Weights of a small self-supervised audio encoder (BEST-RQ).
Model: 9.25M parameters, norm layernorm, num experts 8, layers 14.
Training: soap at rate 0.0028, 6000 steps, batches of 64.
Data: trained on synthesized solo parts of chorales (CocoChorales), 9.8 epochs.
Rows from block 3 of a small self-supervised audio encoder (BEST-RQ), named by matrix and row number. Rows with one number within an expert belong to one neuron, the router's apart. Each number is 200 + 30 x the weight over its row's rms, rounded and kept within 0 to 999. All counts start at 0. After the name is the row's rms in percent of the matrix's.
After each expert's rows are labels from the 100 clips, of 14976, where the router gives the expert most weight on average: "responds to" is what is common among them. Only what is clearly more common there than usual is listed. The data: synthesized solo parts of chorales (CocoChorales).
# router: router (model.blocks.3.mlp.router.weight, 8x192, trained with AdamW), inputs 64-127
# up: expert up (model.blocks.3.mlp.up, 8x48x192), inputs 64-127
# down: expert down (model.blocks.3.mlp.down, 8x192x48, transposed), outputs 64-127

# expert 3
router.3,091,217,204,213,244,227,245,215,229,202,207,233,147,192,194,160,213,197,266,221,171,240,209,154,230,218,227,249,193,122,190,178,176,217,280,215,168,238,214,179,183,229,199,183,229,217,236,204,225,202,245,210,230,172,143,249,226,195,219,211,174,211,222,157,199
up.0,103,138,256,205,244,200,212,204,226,200,173,178,200,200,159,152,161,250,200,200,225,169,233,167,200,200,160,177,224,241,237,162,200,200,248,204,240,148,189,208,215,244,217,190,217,194,200,144,161,194,148,229,177,200,200,192,200,157,132,162,225,200,174,227,200
down.0,100,153,200,207,172,225,216,222,169,200,200,209,228,200,234,200,255,167,183,234,187,181,200,150,219,188,124,206,221,200,166,209,226,166,209,160,243,200,200,179,250,234,200,155,200,209,200,271,189,168,152,204,200,228,243,238,200,200,200,238,200,252,214,247,261
up.1,100,181,200,229,200,199,200,186,180,200,165,198,161,200,200,210,212,152,200,236,299,200,158,233,233,227,258,207,205,222,175,241,194,200,212,200,200,190,131,211,161,200,200,200,230,200,200,195,210,200,169,200,183,226,200,238,200,200,200,220,141,197,185,200,229
down.1,096,192,228,188,223,200,176,186,255,210,180,189,127,209,234,194,200,165,200,183,154,160,226,220,200,123,200,131,222,200,243,200,234,200,183,200,180,181,246,178,200,170,201,142,155,186,200,200,200,200,229,245,244,212,186,129,181,200,246,209,237,200,248,219,200
up.2,102,200,196,224,256,200,250,200,221,148,193,200,128,200,220,170,200,168,265,190,232,236,200,200,200,200,245,200,170,193,205,194,195,200,200,200,200,169,251,166,158,248,200,137,152,200,217,211,163,200,224,177,209,173,200,221,197,158,179,158,189,176,251,200,189
down.2,092,195,243,200,188,187,179,146,199,234,200,237,267,200,166,200,174,200,238,200,200,200,178,228,200,216,200,245,203,161,229,200,200,223,226,158,200,209,200,159,200,263,200,179,190,200,200,209,200,200,203,200,214,192,236,200,200,162,186,289,200,200,158,200,200
up.3,088,198,165,200,200,248,198,200,207,200,185,212,184,165,238,170,184,200,168,157,200,180,252,200,219,171,129,276,200,192,141,200,177,157,200,168,169,200,198,200,141,194,214,170,200,247,222,182,200,200,200,192,289,243,200,200,200,138,136,200,200,223,177,241,200
down.3,091,219,184,254,223,174,258,182,208,200,245,183,156,245,240,158,283,186,193,265,200,200,204,200,179,200,200,164,200,230,200,200,178,228,203,200,200,243,241,191,179,230,166,200,202,200,200,200,204,200,189,200,152,189,203,249,200,200,197,233,185,183,200,135,200
up.4,101,224,204,174,215,186,195,200,144,201,200,191,221,242,200,149,226,163,200,186,215,182,164,192,170,200,252,183,206,222,200,161,200,207,200,253,178,252,218,200,200,240,145,200,206,200,221,142,238,161,186,200,200,200,151,203,174,200,184,259,199,167,181,200,169
down.4,096,246,200,177,245,217,263,162,228,160,197,163,200,200,223,200,237,200,200,200,150,146,200,200,200,189,155,164,225,200,200,200,231,296,200,178,284,172,234,235,200,200,200,200,198,200,192,175,229,178,200,149,240,199,203,144,200,200,229,175,200,171,193,200,200
responds to: oboe; note A#4; note A4

# expert 2
router.2,103,184,227,202,156,150,194,225,241,187,231,230,220,195,189,204,201,238,237,194,239,208,156,147,203,204,238,232,197,204,164,190,240,155,200,186,186,199,232,236,190,219,221,238,194,224,213,231,213,246,213,200,214,187,247,185,166,136,186,211,184,183,209,181,275
up.0,105,200,176,185,200,200,236,200,213,200,186,200,256,172,152,193,167,254,219,200,226,174,200,153,192,140,213,170,175,250,200,191,229,200,210,200,180,243,227,160,221,156,213,200,272,196,180,200,194,200,196,200,200,200,200,200,200,190,200,243,175,215,200,226,283
down.0,107,219,280,200,183,255,149,207,200,200,177,200,187,171,200,220,109,222,142,227,200,186,232,203,129,169,246,163,180,200,262,200,168,200,155,204,200,170,200,221,145,203,200,172,200,164,200,269,195,200,155,177,200,200,174,253,200,200,182,200,153,200,218,232,200
up.1,105,267,274,107,200,252,167,200,200,200,213,182,194,196,253,200,241,198,235,148,200,197,224,188,177,165,243,233,253,168,164,180,238,225,214,200,178,191,202,200,182,195,159,200,223,147,200,200,154,200,200,192,236,200,200,239,200,178,210,200,146,200,200,253,145
down.1,102,186,204,233,200,221,177,212,200,225,201,200,236,210,182,179,200,217,192,226,191,158,162,163,165,229,162,200,172,196,184,200,224,180,208,200,159,226,157,200,163,246,181,209,246,200,276,208,165,269,200,229,159,238,200,153,200,157,200,153,200,153,176,152,189
up.2,103,134,203,163,258,164,162,200,203,200,200,256,276,200,221,200,235,180,168,200,200,149,187,146,240,181,200,237,200,185,209,156,225,152,164,150,200,238,176,212,200,229,200,176,200,209,276,167,215,229,172,273,234,129,203,200,200,164,231,166,166,200,173,200,213
down.2,101,181,200,206,252,229,165,254,229,220,126,148,184,135,200,155,200,200,176,245,216,219,200,209,166,200,146,281,236,224,259,200,200,200,240,214,194,217,200,200,200,157,200,200,207,229,192,281,234,177,189,200,200,156,198,161,243,200,200,219,129,199,241,242,200
up.3,101,200,211,216,200,200,246,206,209,224,168,179,200,255,242,171,200,189,237,249,115,158,239,163,179,163,236,227,200,200,159,202,198,240,200,192,202,142,200,259,173,200,213,200,200,294,176,201,174,227,200,200,250,145,200,254,200,108,204,213,200,200,200,200,264
down.3,100,170,183,204,205,215,210,200,119,174,191,200,200,142,200,200,207,200,215,216,141,224,200,224,235,160,200,182,231,200,214,192,226,150,129,200,233,217,141,195,200,174,187,174,173,142,224,230,200,264,190,180,200,224,200,200,197,200,213,200,209,205,212,229,181
up.4,099,200,208,167,261,200,267,200,264,200,200,200,127,237,146,199,237,186,162,205,200,184,199,216,213,191,243,200,202,169,229,235,189,263,200,212,177,179,200,200,200,200,129,253,164,204,226,200,200,200,245,204,218,200,232,200,226,202,200,137,170,143,196,184,231
down.4,102,200,250,200,200,200,192,229,200,185,202,185,200,210,199,200,200,200,217,200,160,172,263,194,200,138,200,247,182,178,265,164,165,164,193,166,219,229,200,199,192,228,216,220,200,165,200,286,167,233,200,200,200,177,193,156,200,187,242,227,216,200,169,236,168
responds to: note B3; tuba

# expert 0
router.0,110,197,152,183,195,137,188,186,163,223,205,168,197,214,257,225,197,181,158,204,207,265,209,207,214,155,216,237,210,108,175,195,271,233,186,196,184,187,236,204,145,208,200,225,189,204,187,196,190,225,191,237,190,232,210,207,187,226,210,212,196,182,179,224,213
up.0,098,182,200,200,200,200,200,249,200,252,219,200,209,280,203,175,234,150,153,160,196,191,180,200,200,200,200,190,226,200,200,200,200,215,175,122,200,220,197,200,205,201,231,184,225,108,119,243,211,207,194,260,220,108,200,200,211,199,215,244,200,200,223,206,200
down.0,097,235,208,200,209,178,200,200,264,174,213,210,200,214,239,200,161,200,256,227,178,163,252,227,200,179,210,152,144,191,191,186,209,146,240,200,194,253,161,172,198,200,200,210,130,199,237,200,265,239,219,195,210,201,271,200,157,176,200,200,216,200,267,200,200
up.1,084,158,257,200,167,174,196,178,229,191,200,284,200,213,225,200,264,296,200,200,221,200,107,215,170,179,200,189,200,176,200,200,169,269,208,200,200,217,200,200,162,200,215,191,167,212,216,207,200,224,159,188,164,227,261,255,135,200,200,153,213,200,200,200,200
down.1,096,200,125,200,182,196,200,224,250,238,293,201,158,251,179,178,274,185,158,200,200,200,227,200,260,214,184,212,200,120,231,230,218,170,200,200,157,200,207,149,200,159,142,155,205,195,167,197,231,188,222,168,306,207,180,157,200,200,160,200,200,192,200,199,172
up.2,083,150,200,121,181,204,217,200,200,172,175,181,240,228,117,217,251,200,200,179,200,200,200,200,165,200,200,253,200,172,175,155,158,200,200,227,298,180,200,175,200,235,200,244,200,177,200,244,171,200,200,214,200,206,200,188,200,200,238,185,208,262,200,200,200
down.2,093,200,200,218,235,205,146,238,194,200,163,180,200,152,217,214,200,279,200,231,221,268,252,200,198,241,206,179,186,209,239,200,200,200,234,157,209,230,244,244,173,168,200,200,200,194,170,161,200,245,195,197,200,200,218,192,200,198,172,196,187,199,237,249,177
up.3,091,184,225,251,168,212,129,200,154,183,200,122,213,210,270,200,260,219,200,140,237,219,162,200,128,161,200,215,175,224,249,244,238,261,200,248,160,200,200,200,200,205,242,200,200,227,200,225,200,234,234,212,200,134,226,200,200,200,200,200,200,201,212,265,219
down.3,099,200,200,236,200,210,200,218,200,255,171,251,208,180,186,200,142,149,200,234,151,245,236,177,200,229,176,196,200,200,200,171,141,200,223,159,237,197,136,179,144,200,200,175,159,200,177,200,168,180,200,259,209,273,173,264,185,196,184,200,173,218,179,197,200
up.4,100,208,230,200,192,200,214,185,200,178,172,200,200,147,200,187,191,196,263,129,172,200,200,164,200,200,188,174,244,208,132,200,134,200,166,115,158,200,226,200,200,225,152,200,194,189,200,188,172,205,182,220,202,212,188,200,170,200,194,203,233,200,216,236,200
down.4,095,243,159,182,276,200,221,191,255,224,222,229,200,200,185,208,194,200,119,200,175,222,187,255,200,188,197,264,198,200,166,248,200,233,200,235,203,200,200,145,241,132,211,200,231,199,146,231,200,200,206,212,180,239,191,200,219,207,199,189,183,200,164,208,184
responds to: horn; note B4

# expert 7
router.7,085,226,235,210,258,278,214,220,183,220,175,182,205,243,158,173,224,192,206,187,166,218,231,226,155,185,246,201,237,209,185,201,225,232,230,217,175,203,214,218,172,164,160,132,143,208,263,213,215,185,180,154,206,212,144,182,140,190,168,164,196,215,213,178,225
up.0,113,197,227,200,200,239,156,216,214,190,207,125,257,200,234,209,216,200,200,200,181,254,180,241,204,188,224,150,209,178,170,166,116,203,199,211,211,193,237,192,200,200,168,225,206,193,220,154,149,163,200,200,209,179,160,221,187,201,166,200,167,200,195,235,151
down.0,102,168,200,200,200,263,153,254,192,157,207,227,165,200,200,167,200,190,200,161,222,148,168,185,259,200,142,200,230,200,205,251,192,213,160,303,200,200,169,200,222,167,181,166,215,240,189,155,183,193,200,171,200,200,200,203,203,206,164,200,230,153,215,125,239
up.1,097,200,200,219,218,200,233,211,222,196,161,200,175,198,200,200,250,200,200,176,200,197,221,197,159,218,200,200,158,243,239,200,172,234,133,200,200,184,198,274,202,225,156,200,200,241,244,237,200,239,200,234,176,263,194,248,200,200,223,200,179,200,151,242,200
down.1,095,152,215,177,223,147,200,200,206,200,159,229,183,205,200,200,212,186,200,212,173,197,226,200,200,233,200,216,175,120,194,243,200,200,261,200,200,138,217,232,200,223,257,230,195,174,184,207,200,191,266,187,200,200,200,224,236,200,185,173,182,200,200,169,169
up.2,093,200,194,274,200,201,200,137,240,158,200,200,159,126,236,246,202,189,230,157,160,99,200,200,264,195,134,200,200,200,230,154,235,265,186,187,200,200,165,200,200,166,200,147,136,200,199,191,230,194,184,200,230,200,224,168,200,200,200,200,200,200,148,153,167
down.2,091,200,194,200,160,200,200,213,200,178,186,152,200,200,217,200,202,195,183,200,200,242,200,200,154,186,191,225,181,185,200,188,161,200,200,200,229,234,197,200,156,236,200,163,228,156,166,194,245,236,200,235,135,182,200,158,200,190,164,122,253,186,225,296,204
up.3,098,123,131,164,254,200,150,211,163,200,214,211,150,200,173,212,200,200,237,200,200,163,162,200,205,183,200,164,200,228,150,124,171,227,236,228,200,220,256,200,233,200,176,200,270,234,224,223,167,200,200,179,200,215,161,254,166,200,194,200,200,185,199,223,171
down.3,098,230,244,200,200,200,200,161,220,200,224,231,200,200,244,152,200,188,236,248,200,210,140,201,154,254,136,145,186,247,215,182,167,170,200,215,211,202,200,200,200,200,196,206,200,155,200,218,200,214,254,165,200,197,200,194,224,231,210,143,165,158,225,200,200
up.4,096,213,199,200,217,196,149,200,231,200,146,200,200,212,274,160,178,167,200,200,232,200,212,200,225,200,247,200,243,193,164,195,215,131,200,233,200,200,200,200,188,166,200,200,200,221,175,251,265,175,200,200,200,188,197,194,200,178,223,200,235,200,252,222,191
down.4,096,164,200,218,302,199,282,170,199,268,226,132,200,231,200,200,238,200,223,226,200,254,202,224,227,131,200,200,169,193,191,223,222,211,160,142,208,200,209,220,178,200,178,247,200,245,185,200,200,200,200,191,200,202,257,178,185,245,200,211,228,215,201,226,195
responds to: flute

# expert 1
router.1,096,220,228,161,191,211,209,210,269,182,221,207,183,246,231,199,199,210,214,192,151,195,160,158,212,250,169,156,240,216,155,240,129,156,245,220,178,183,167,170,238,194,210,230,226,163,249,183,240,150,174,236,170,227,215,197,257,153,218,235,175,238,230,226,202
up.0,109,200,200,255,163,205,208,253,206,188,165,200,186,164,200,200,220,234,114,200,238,166,228,200,200,205,191,200,246,245,200,161,200,200,132,224,249,200,141,200,255,226,237,200,200,226,200,204,200,233,200,181,136,194,200,205,200,200,167,200,171,183,157,175,242
down.0,112,217,221,200,200,124,229,188,187,200,161,178,228,200,200,236,200,202,221,182,210,180,199,259,200,218,200,188,198,168,215,200,200,208,200,195,146,166,200,200,223,200,164,193,200,141,177,261,200,219,167,178,207,200,200,267,200,200,186,250,193,228,225,171,138
up.1,104,218,167,188,180,190,255,242,128,146,147,160,200,200,187,200,250,194,207,128,200,200,216,200,148,197,153,200,213,221,200,162,200,200,185,170,200,200,172,161,223,200,200,261,224,202,236,171,200,157,200,200,200,174,150,200,200,220,210,200,203,200,200,200,135
down.1,097,245,182,139,217,200,251,196,162,205,153,223,179,200,200,283,188,200,186,207,223,229,201,248,247,260,200,209,200,200,173,200,125,199,200,229,173,200,200,172,218,155,169,200,245,223,190,193,128,256,184,165,261,202,266,228,200,138,200,200,253,177,203,210,227
up.2,104,251,168,158,186,191,215,279,200,200,157,197,203,200,200,200,200,206,200,251,202,177,200,183,231,193,176,200,205,203,173,260,200,200,143,201,255,200,159,200,222,238,200,200,192,183,234,208,157,183,210,200,210,225,245,260,234,200,200,233,200,177,175,180,265
down.2,105,244,178,200,190,200,200,208,162,200,198,200,207,234,200,213,188,242,200,162,189,194,269,183,200,195,216,200,177,200,229,134,176,219,223,238,200,200,200,228,204,200,244,208,171,217,200,200,248,257,207,200,186,200,172,200,200,254,200,200,156,189,242,188,200
up.3,088,200,200,133,175,182,250,200,273,200,231,200,176,216,226,229,238,200,108,192,193,200,156,189,256,200,200,182,193,199,154,193,200,224,200,228,232,200,200,209,214,200,200,182,290,302,200,229,133,166,111,238,217,151,200,170,225,164,219,200,249,200,200,200,239
down.3,094,200,237,194,197,222,236,234,256,200,162,147,200,209,200,200,159,259,200,170,166,200,222,229,200,150,226,226,280,200,261,200,219,168,200,207,192,183,203,219,190,213,200,134,175,159,200,253,200,200,245,227,200,174,200,255,200,200,178,252,200,227,194,176,195
up.4,100,200,173,226,221,200,200,214,178,167,200,264,170,232,225,200,207,209,189,130,200,193,174,176,230,139,260,200,143,160,163,195,200,200,200,191,220,205,200,200,219,258,200,239,200,206,170,272,179,200,196,200,200,200,200,200,214,223,216,257,201,200,310,198,200
down.4,092,189,200,173,222,208,237,223,212,176,200,200,200,200,200,200,180,167,214,200,251,176,213,196,188,200,139,174,160,261,200,200,128,232,200,163,154,232,193,200,156,200,153,249,200,148,202,200,200,200,241,181,179,258,248,184,187,200,163,134,208,214,200,231,214
responds to: violin; note A#4; note D5

# expert 5
router.5,117,198,241,239,159,211,149,205,151,154,217,165,228,184,223,161,189,203,161,153,253,223,210,231,195,243,222,190,184,237,212,237,197,201,164,233,193,185,162,190,190,168,151,182,208,221,186,187,120,183,224,159,151,218,208,201,256,191,181,185,272,251,209,229,156
up.0,102,167,271,184,200,158,200,238,242,140,200,225,195,173,175,168,169,235,225,276,230,147,176,211,200,200,200,162,229,164,231,204,174,200,133,199,127,259,200,236,200,225,188,221,200,249,169,200,200,200,128,187,227,200,230,223,232,200,100,155,183,197,200,227,120
down.0,098,201,200,237,180,188,136,172,234,200,166,186,200,214,259,200,211,211,228,223,200,209,127,200,171,200,153,200,177,178,200,200,246,214,254,200,161,178,249,200,200,233,211,200,202,209,205,159,200,200,200,106,216,179,200,200,200,183,226,216,200,235,200,217,200
up.1,107,200,200,182,225,200,200,245,139,278,200,214,200,245,226,204,188,196,167,192,200,157,200,200,189,200,226,182,159,253,200,148,200,200,200,146,169,200,200,208,189,200,169,186,281,228,210,200,200,200,229,142,192,172,220,200,259,194,200,213,192,131,200,213,201
down.1,104,211,168,200,154,238,200,200,142,217,208,156,210,155,140,177,241,166,183,200,262,200,200,182,167,139,200,210,243,200,208,130,150,170,220,181,225,200,227,202,175,279,200,200,157,195,160,182,200,164,167,146,200,160,285,229,210,162,188,179,190,247,247,142,200
up.2,101,200,249,200,188,215,200,153,158,200,200,200,244,220,200,231,200,205,200,206,224,253,200,215,249,178,238,179,225,200,163,200,200,260,200,200,215,259,200,200,140,200,253,217,217,151,220,200,244,171,200,219,175,200,200,225,187,213,183,200,210,205,221,200,227
down.2,094,200,223,200,186,223,137,198,254,200,240,161,189,217,174,170,200,154,223,200,177,200,200,200,200,188,200,281,200,200,271,156,173,252,270,200,181,177,232,200,191,223,151,200,253,259,200,232,188,210,178,177,200,200,200,148,188,245,220,167,200,200,223,200,194
up.3,090,200,233,160,200,234,236,200,232,154,220,200,187,193,229,200,293,239,168,200,200,200,168,146,235,183,211,140,209,207,200,182,259,255,148,226,139,222,148,211,172,200,247,200,151,202,200,180,200,225,176,187,172,200,224,242,200,269,232,171,200,205,200,200,200
down.3,096,211,137,177,203,176,204,258,200,200,184,200,166,170,200,200,176,200,177,212,185,200,222,172,200,267,154,200,234,200,200,253,200,160,214,186,197,248,149,200,217,146,200,234,259,158,241,241,166,194,215,224,200,243,173,219,269,200,158,200,252,215,230,236,174
up.4,089,159,178,167,200,200,166,202,156,200,225,174,222,200,173,193,200,234,239,200,163,200,200,263,220,191,209,200,149,200,219,205,225,200,188,186,149,200,200,157,200,169,187,200,221,146,200,276,174,179,209,280,198,200,253,184,179,180,214,226,200,200,213,234,262
down.4,090,208,144,227,200,200,200,225,136,140,200,185,159,256,223,200,200,200,201,238,200,165,200,211,200,200,200,200,167,200,179,200,232,211,234,236,230,227,200,200,164,200,200,200,200,200,259,233,200,235,203,200,175,243,200,200,225,181,223,212,139,202,170,239,212
responds to: clarinet; note E4; bassoon; note D5

# expert 6
router.6,096,189,195,210,248,227,214,214,245,206,153,233,204,243,220,187,176,202,169,196,153,191,197,167,211,230,187,173,146,203,183,252,200,232,170,193,200,177,197,238,124,230,225,201,204,251,212,236,254,168,195,239,182,194,192,228,192,240,212,133,170,245,212,232,153
up.0,108,184,171,200,172,200,201,131,221,200,164,183,200,160,211,269,190,200,197,233,150,250,200,197,182,148,149,200,192,183,200,169,214,200,169,200,200,200,161,200,199,293,199,156,136,182,200,200,245,222,212,202,230,235,167,200,212,159,210,200,242,216,240,218,169
down.0,108,153,187,239,218,200,185,221,145,200,174,209,200,167,259,156,186,200,200,139,230,200,221,144,200,238,184,180,221,190,200,202,172,209,200,221,227,205,174,200,200,200,200,216,319,163,190,237,129,206,236,200,170,200,156,260,158,157,254,200,200,236,175,200,190
up.1,087,161,233,200,181,200,200,143,270,173,137,200,183,136,129,200,253,200,170,133,200,200,136,200,170,165,201,167,198,220,163,173,200,214,156,200,263,200,200,298,184,200,207,200,273,208,167,200,238,200,200,200,154,229,200,147,203,257,140,195,142,200,200,230,200
down.1,091,192,148,200,200,181,147,240,182,163,237,236,279,199,155,206,200,200,148,193,200,188,200,200,184,241,200,209,156,198,171,200,200,200,146,200,200,171,200,249,200,236,150,200,163,151,214,200,248,176,200,145,144,206,216,222,198,136,200,167,200,200,200,196,167
up.2,102,146,200,200,128,200,200,225,200,150,255,258,200,248,201,200,200,227,141,146,200,162,215,175,200,200,236,142,200,200,200,188,165,200,182,213,145,200,200,169,230,200,184,174,200,208,221,128,168,224,200,251,145,200,227,247,204,161,269,200,200,203,148,164,173
down.2,099,231,239,200,248,200,176,155,200,233,200,200,205,149,212,180,199,139,224,230,205,200,249,227,168,239,174,200,170,200,232,116,239,150,161,200,220,200,200,182,200,134,208,239,142,152,221,244,243,200,200,138,243,125,185,200,162,200,174,234,154,191,236,159,200
up.3,102,168,218,200,200,156,200,222,256,200,227,154,226,213,227,166,163,209,109,224,202,239,181,237,240,200,200,231,200,198,200,170,200,137,216,251,205,196,202,200,230,200,249,170,231,186,221,181,147,200,242,201,200,129,240,185,200,232,200,205,200,200,188,269,200
down.3,095,217,211,199,178,200,233,162,249,229,222,167,193,210,200,200,193,200,200,200,200,152,211,234,228,158,180,169,200,254,200,252,217,161,225,200,188,244,162,190,208,160,200,177,200,129,200,197,250,165,200,200,151,177,215,187,204,150,158,241,269,228,190,200,186
up.4,098,126,184,144,204,200,200,198,147,200,152,251,200,212,200,248,266,183,196,208,181,129,200,207,138,193,171,196,200,189,148,200,205,200,200,200,200,189,200,264,213,143,215,158,148,190,200,180,156,255,223,190,166,200,200,200,162,200,200,240,185,256,193,127,181
down.4,101,193,221,216,188,200,174,200,153,137,159,200,213,183,250,200,200,176,241,248,207,241,200,157,276,200,200,200,200,163,193,145,200,199,141,197,248,205,196,188,172,215,226,202,200,265,264,200,258,230,182,200,200,140,163,207,179,232,200,154,244,223,219,169,240
responds to: trumpet; note C#5; instrument: cello; note C#3