Rows from block 10 of a small self-supervised audio encoder (BEST-RQ), named by matrix and row number. Rows with one number within an expert belong to one neuron, the router's apart. Each number is 128 + 32 x the weight over its row's rms, rounded and kept within 0 to 255. All counts start at 0. Numbers have three digits each.
After each expert's rows are labels from the 100 clips, of 14976, where the router gives the expert most weight on average: "peak on" is the class under the peak; "strongest on" is what is common among them. Only what is clearly more common there than usual is listed. The data: synthesized solo parts of chorales (CocoChorales). In brackets: how many of the 100, against the usual share in percent.
# router: router (model.blocks.10.mlp.router.weight, 8x192, trained with AdamW), inputs 96-191
# up: expert up (model.blocks.10.mlp.up, 8x48x192), inputs 96-191
# down: expert down (model.blocks.10.mlp.down, 8x192x48, transposed), outputs 96-191

# expert 6
router.6:112097118101121117117129155143095159081151153169117112137119108084146192189113085197099158141089167115136124102123090101105148104112176110127103164111086129065179125118065175142066159103138141188143139143095102146088089121120121073090171155074135146137172079114142078077172106169127119100
up.0:128197208128128156169047054128152128128135095089144109145101173128098157128128102140159128128114207040128062098093128117128132163083101128117137192074178128128128133143153128128085138128128136128132126162158062066065103190128192122087106128121128128128170128125133128140161128111128118079
down.0:128128100128110093076122136136163136200128162128101147106095187133128128133128175083128124128133128160198128128168118128092113128107128109128154114125128128128128128170099158151132128184107100146128145041170128219128128147050128128128113128151115128173128106128166128146200119168162150090
peak on: F#4 (53 vs 3.2); F#5 (28 vs 2.7)
strongest on: note F#4 (53 vs 8.8); note F#5 (28 vs 7.4); flute (28 vs 8.8)

# expert 2
router.2:051152105195101149091157107172089083150108146126108103108126157161106051156118168137119157108062140146099150176161173171123124090120063147157185108078160142104126123139131138117073158157119139151088105169048091167125139119125096090067096145129142062091109139129126153081125079084103153130
up.0:158105128128128118128107169164115089145128109101128157177141141084127089128161128128128133128128124162098128128128153128128108161128107163045219128073128155122172116152091081080129165139069126120128128100082128020128176128187123128128134091128092128159139132154119128128128105085088166186
down.0:194086138058128103023100136128161069128115075094134160128160135169121143201083126113102141127156091107066051110147144128154123128128199111106120083074101128122159128144073081128128128102098128117128126200187174129169128154138128128099186128161129078128143099128128109128131128103072128083
peak on: silence (98 vs 12.2)
strongest on: note G4 (65 vs 7.5); clarinet (37 vs 8.9); note E4 (28 vs 8.9)

# expert 4
router.4:145153082164155157115165104076121097129114155137145098135124129106139139138078057141151119158148145113085142128166129110137109178088167100136043083164141142139107104109171175110146147124169109190196129148123131162113099174109172104133108163108161171162115087149092163178134159149129123113
up.0:083083180054203095128128128172128159190178069147136204046136128114128138100096083158128128177114102128148102059072101128138145208080128145128120110128128084128128109036128159122163158184128174128128128168126122128163128128128149113108119099128071128097128115116127101128121128171128102128
down.0:128156062149098128180126128099078071094128123124128107128150066128128099119163128128107190105136162059109125087125128128128128128128128170103128128170195128152128128111163098128128106104139199069128104195092128082128141079110090197128128180073058128103064070165128128128126128124116069128
peak on: G#3 (36 vs 2.3); B3 (26 vs 2.9)
strongest on: tuba (91 vs 8.7); note B3 (56 vs 9.7); note G#3 (47 vs 8); note A#3 (43 vs 10.1)

# expert 3
router.3:128107139120159149171124121109131130137105133120140073106101122180087121117147114142110163106144044103169112137154077041189154123109080132180107099178122094155134154098139129185075113154105105079065149083221100173146155123043153166101139089127100138120105118168123138107174148100135153106
up.0:049046128133091128135111132086161128128122108124079128075132081088153152128128128144175128128161136128128128137128124088169174055191128078102205128081181155107128095135133128130161180093119084128113150128101128128128114097128128203144128125128059149102165128035104128087128161103165128190
down.0:128128165068156164164128119152150128088166123128081157191128101176128128087176128128172092078114096128098197107128175161093115073177093154047105081170137128139154128070128128182128086080128128128128146098124179225128128128191128124097128070162128144128128128128161190155146186114128059071
peak on: silence (89 vs 12.2)
strongest on: horn (40 vs 6.8); flute (33 vs 8.8); note G#4 (33 vs 9.4)

# expert 7
router.7:110087124152137129172131132097117124096185142117090150112163095073170102102144132082093129131154120159161100105126104179096176150158109102093120138182090155159100132091123095125181114109140142084116085081132100111182144133170146120165158150187106147172205196160123142156082139168123134092
up.0:128145128141190083128121143079097179161128128128128150186066070154132128126160128128128063128128109128167126144128141201132137057080104137100142128128168123147087128117074123043153128161106077128177110133128128104107128128197128070151082063172123098128074128121132112066128209128106074037
down.0:128128128128088047091126067113128023082130133128120084094209055166093128128128134128129128128144128120166155071009143128151159128227128128128103128158128081128128128128118107159112153128128155128145128128139154119145157128129127128103114206151128128128115051128146151166127126128110128128
peak on: C5 (40 vs 3.6); D#5 (31 vs 3.2)
strongest on: violin (79 vs 13.9); note C5 (41 vs 10); note D#5 (31 vs 9.1)

# expert 0
router.0:141197125119119164163135100087163184100138120122089129081131131120151169075134145067143088150142110121178159088113117124093179187132134126103084131067102129089157179156131167066151097072103155152165079084089164158107119154136105152109150137134116177119084160148127178148133109145108144113
up.0:128128097097078131079215128127188128165067128100121128124128142129124096128110140068157138105127096128128073170085101069128077139146105135123132119128152128064128152182182128111070128087142145177128128109085128128128131128163117128088097166154163094133189101128084133128128164128113115171
down.0:109128129112128128164115128112130173128128089146128128103126128089122149072123128065034178128128109096080104151156128214164128081101128115070128128128196137078161173123181099162154165082128128128065128096200158112170124127163183101084097098098064135158096141138163145128151171121128178114
peak on: F4 (83 vs 3.3)
strongest on: note F4 (83 vs 9.2); trombone (25 vs 7.5)

# expert 1
router.1:207123124151143157124144097106161117102095106092136146116087128132079126172113089119094126091174113157146143102144076135112094114168137102079189180110117081117087126149122132142189112186112100083124144167128136103151152124105146130108163107123143106077113176117169073151125117130124133189
up.0:121160168192060175108119149180128098153116169190153120160091128128109153129104134128128128128132065056096128152167122190070128124152165128128186102128142128053155128161109086032188128107073144057049080153151074144174112105131128121090113124186112128097128123090128128157124128108135143128
down.0:227193093128149050095127128075128128213128090060193129210157172153126128201104204128129099181128128115072112111118128084128106173144141151087128128128140128121159160159149115128128128128128105128128086173158153145173094125080060151128147101128138128204135151194128128159071141102082113136
peak on: D4 (56 vs 4.4)
strongest on: note D4 (69 vs 12.5); note C4 (30 vs 10.8); bassoon (26 vs 8); viola (25 vs 8.7)

# expert 5
router.5:144104129113157104137122147163133100110088101137168121157122171101100156127121108147129083135065151143088114106099178160078070110133194165194155166145164117155132085177120111089114158151149102073117167142121157110158089178127127161147082140128118152104133136119113113083114124115078135125
up.0:074100074128130128102128154128049182130094117128153084162103099128144116124158107118095157162096128128108113128128203121128173170142188191136087128188128159128171151068128128084058114177128131128115128128179123177223128147100131128107185162128194092089160155128108109054137217128128119128
down.0:128128104128104161132108089175148087128128128128157070100128128161065224122087118139159139128146068128128183159103114136183180155165075145160064122110148128153101139141128112120106128073127121128098122128128142128128093092128169072126067079077128128178101141168161174194101113128099122157
peak on: A3 (68 vs 2.5)
strongest on: note A3 (75 vs 8.5); cello (66 vs 9.7); note A#3 (45 vs 10.1); note B3 (32 vs 9.7)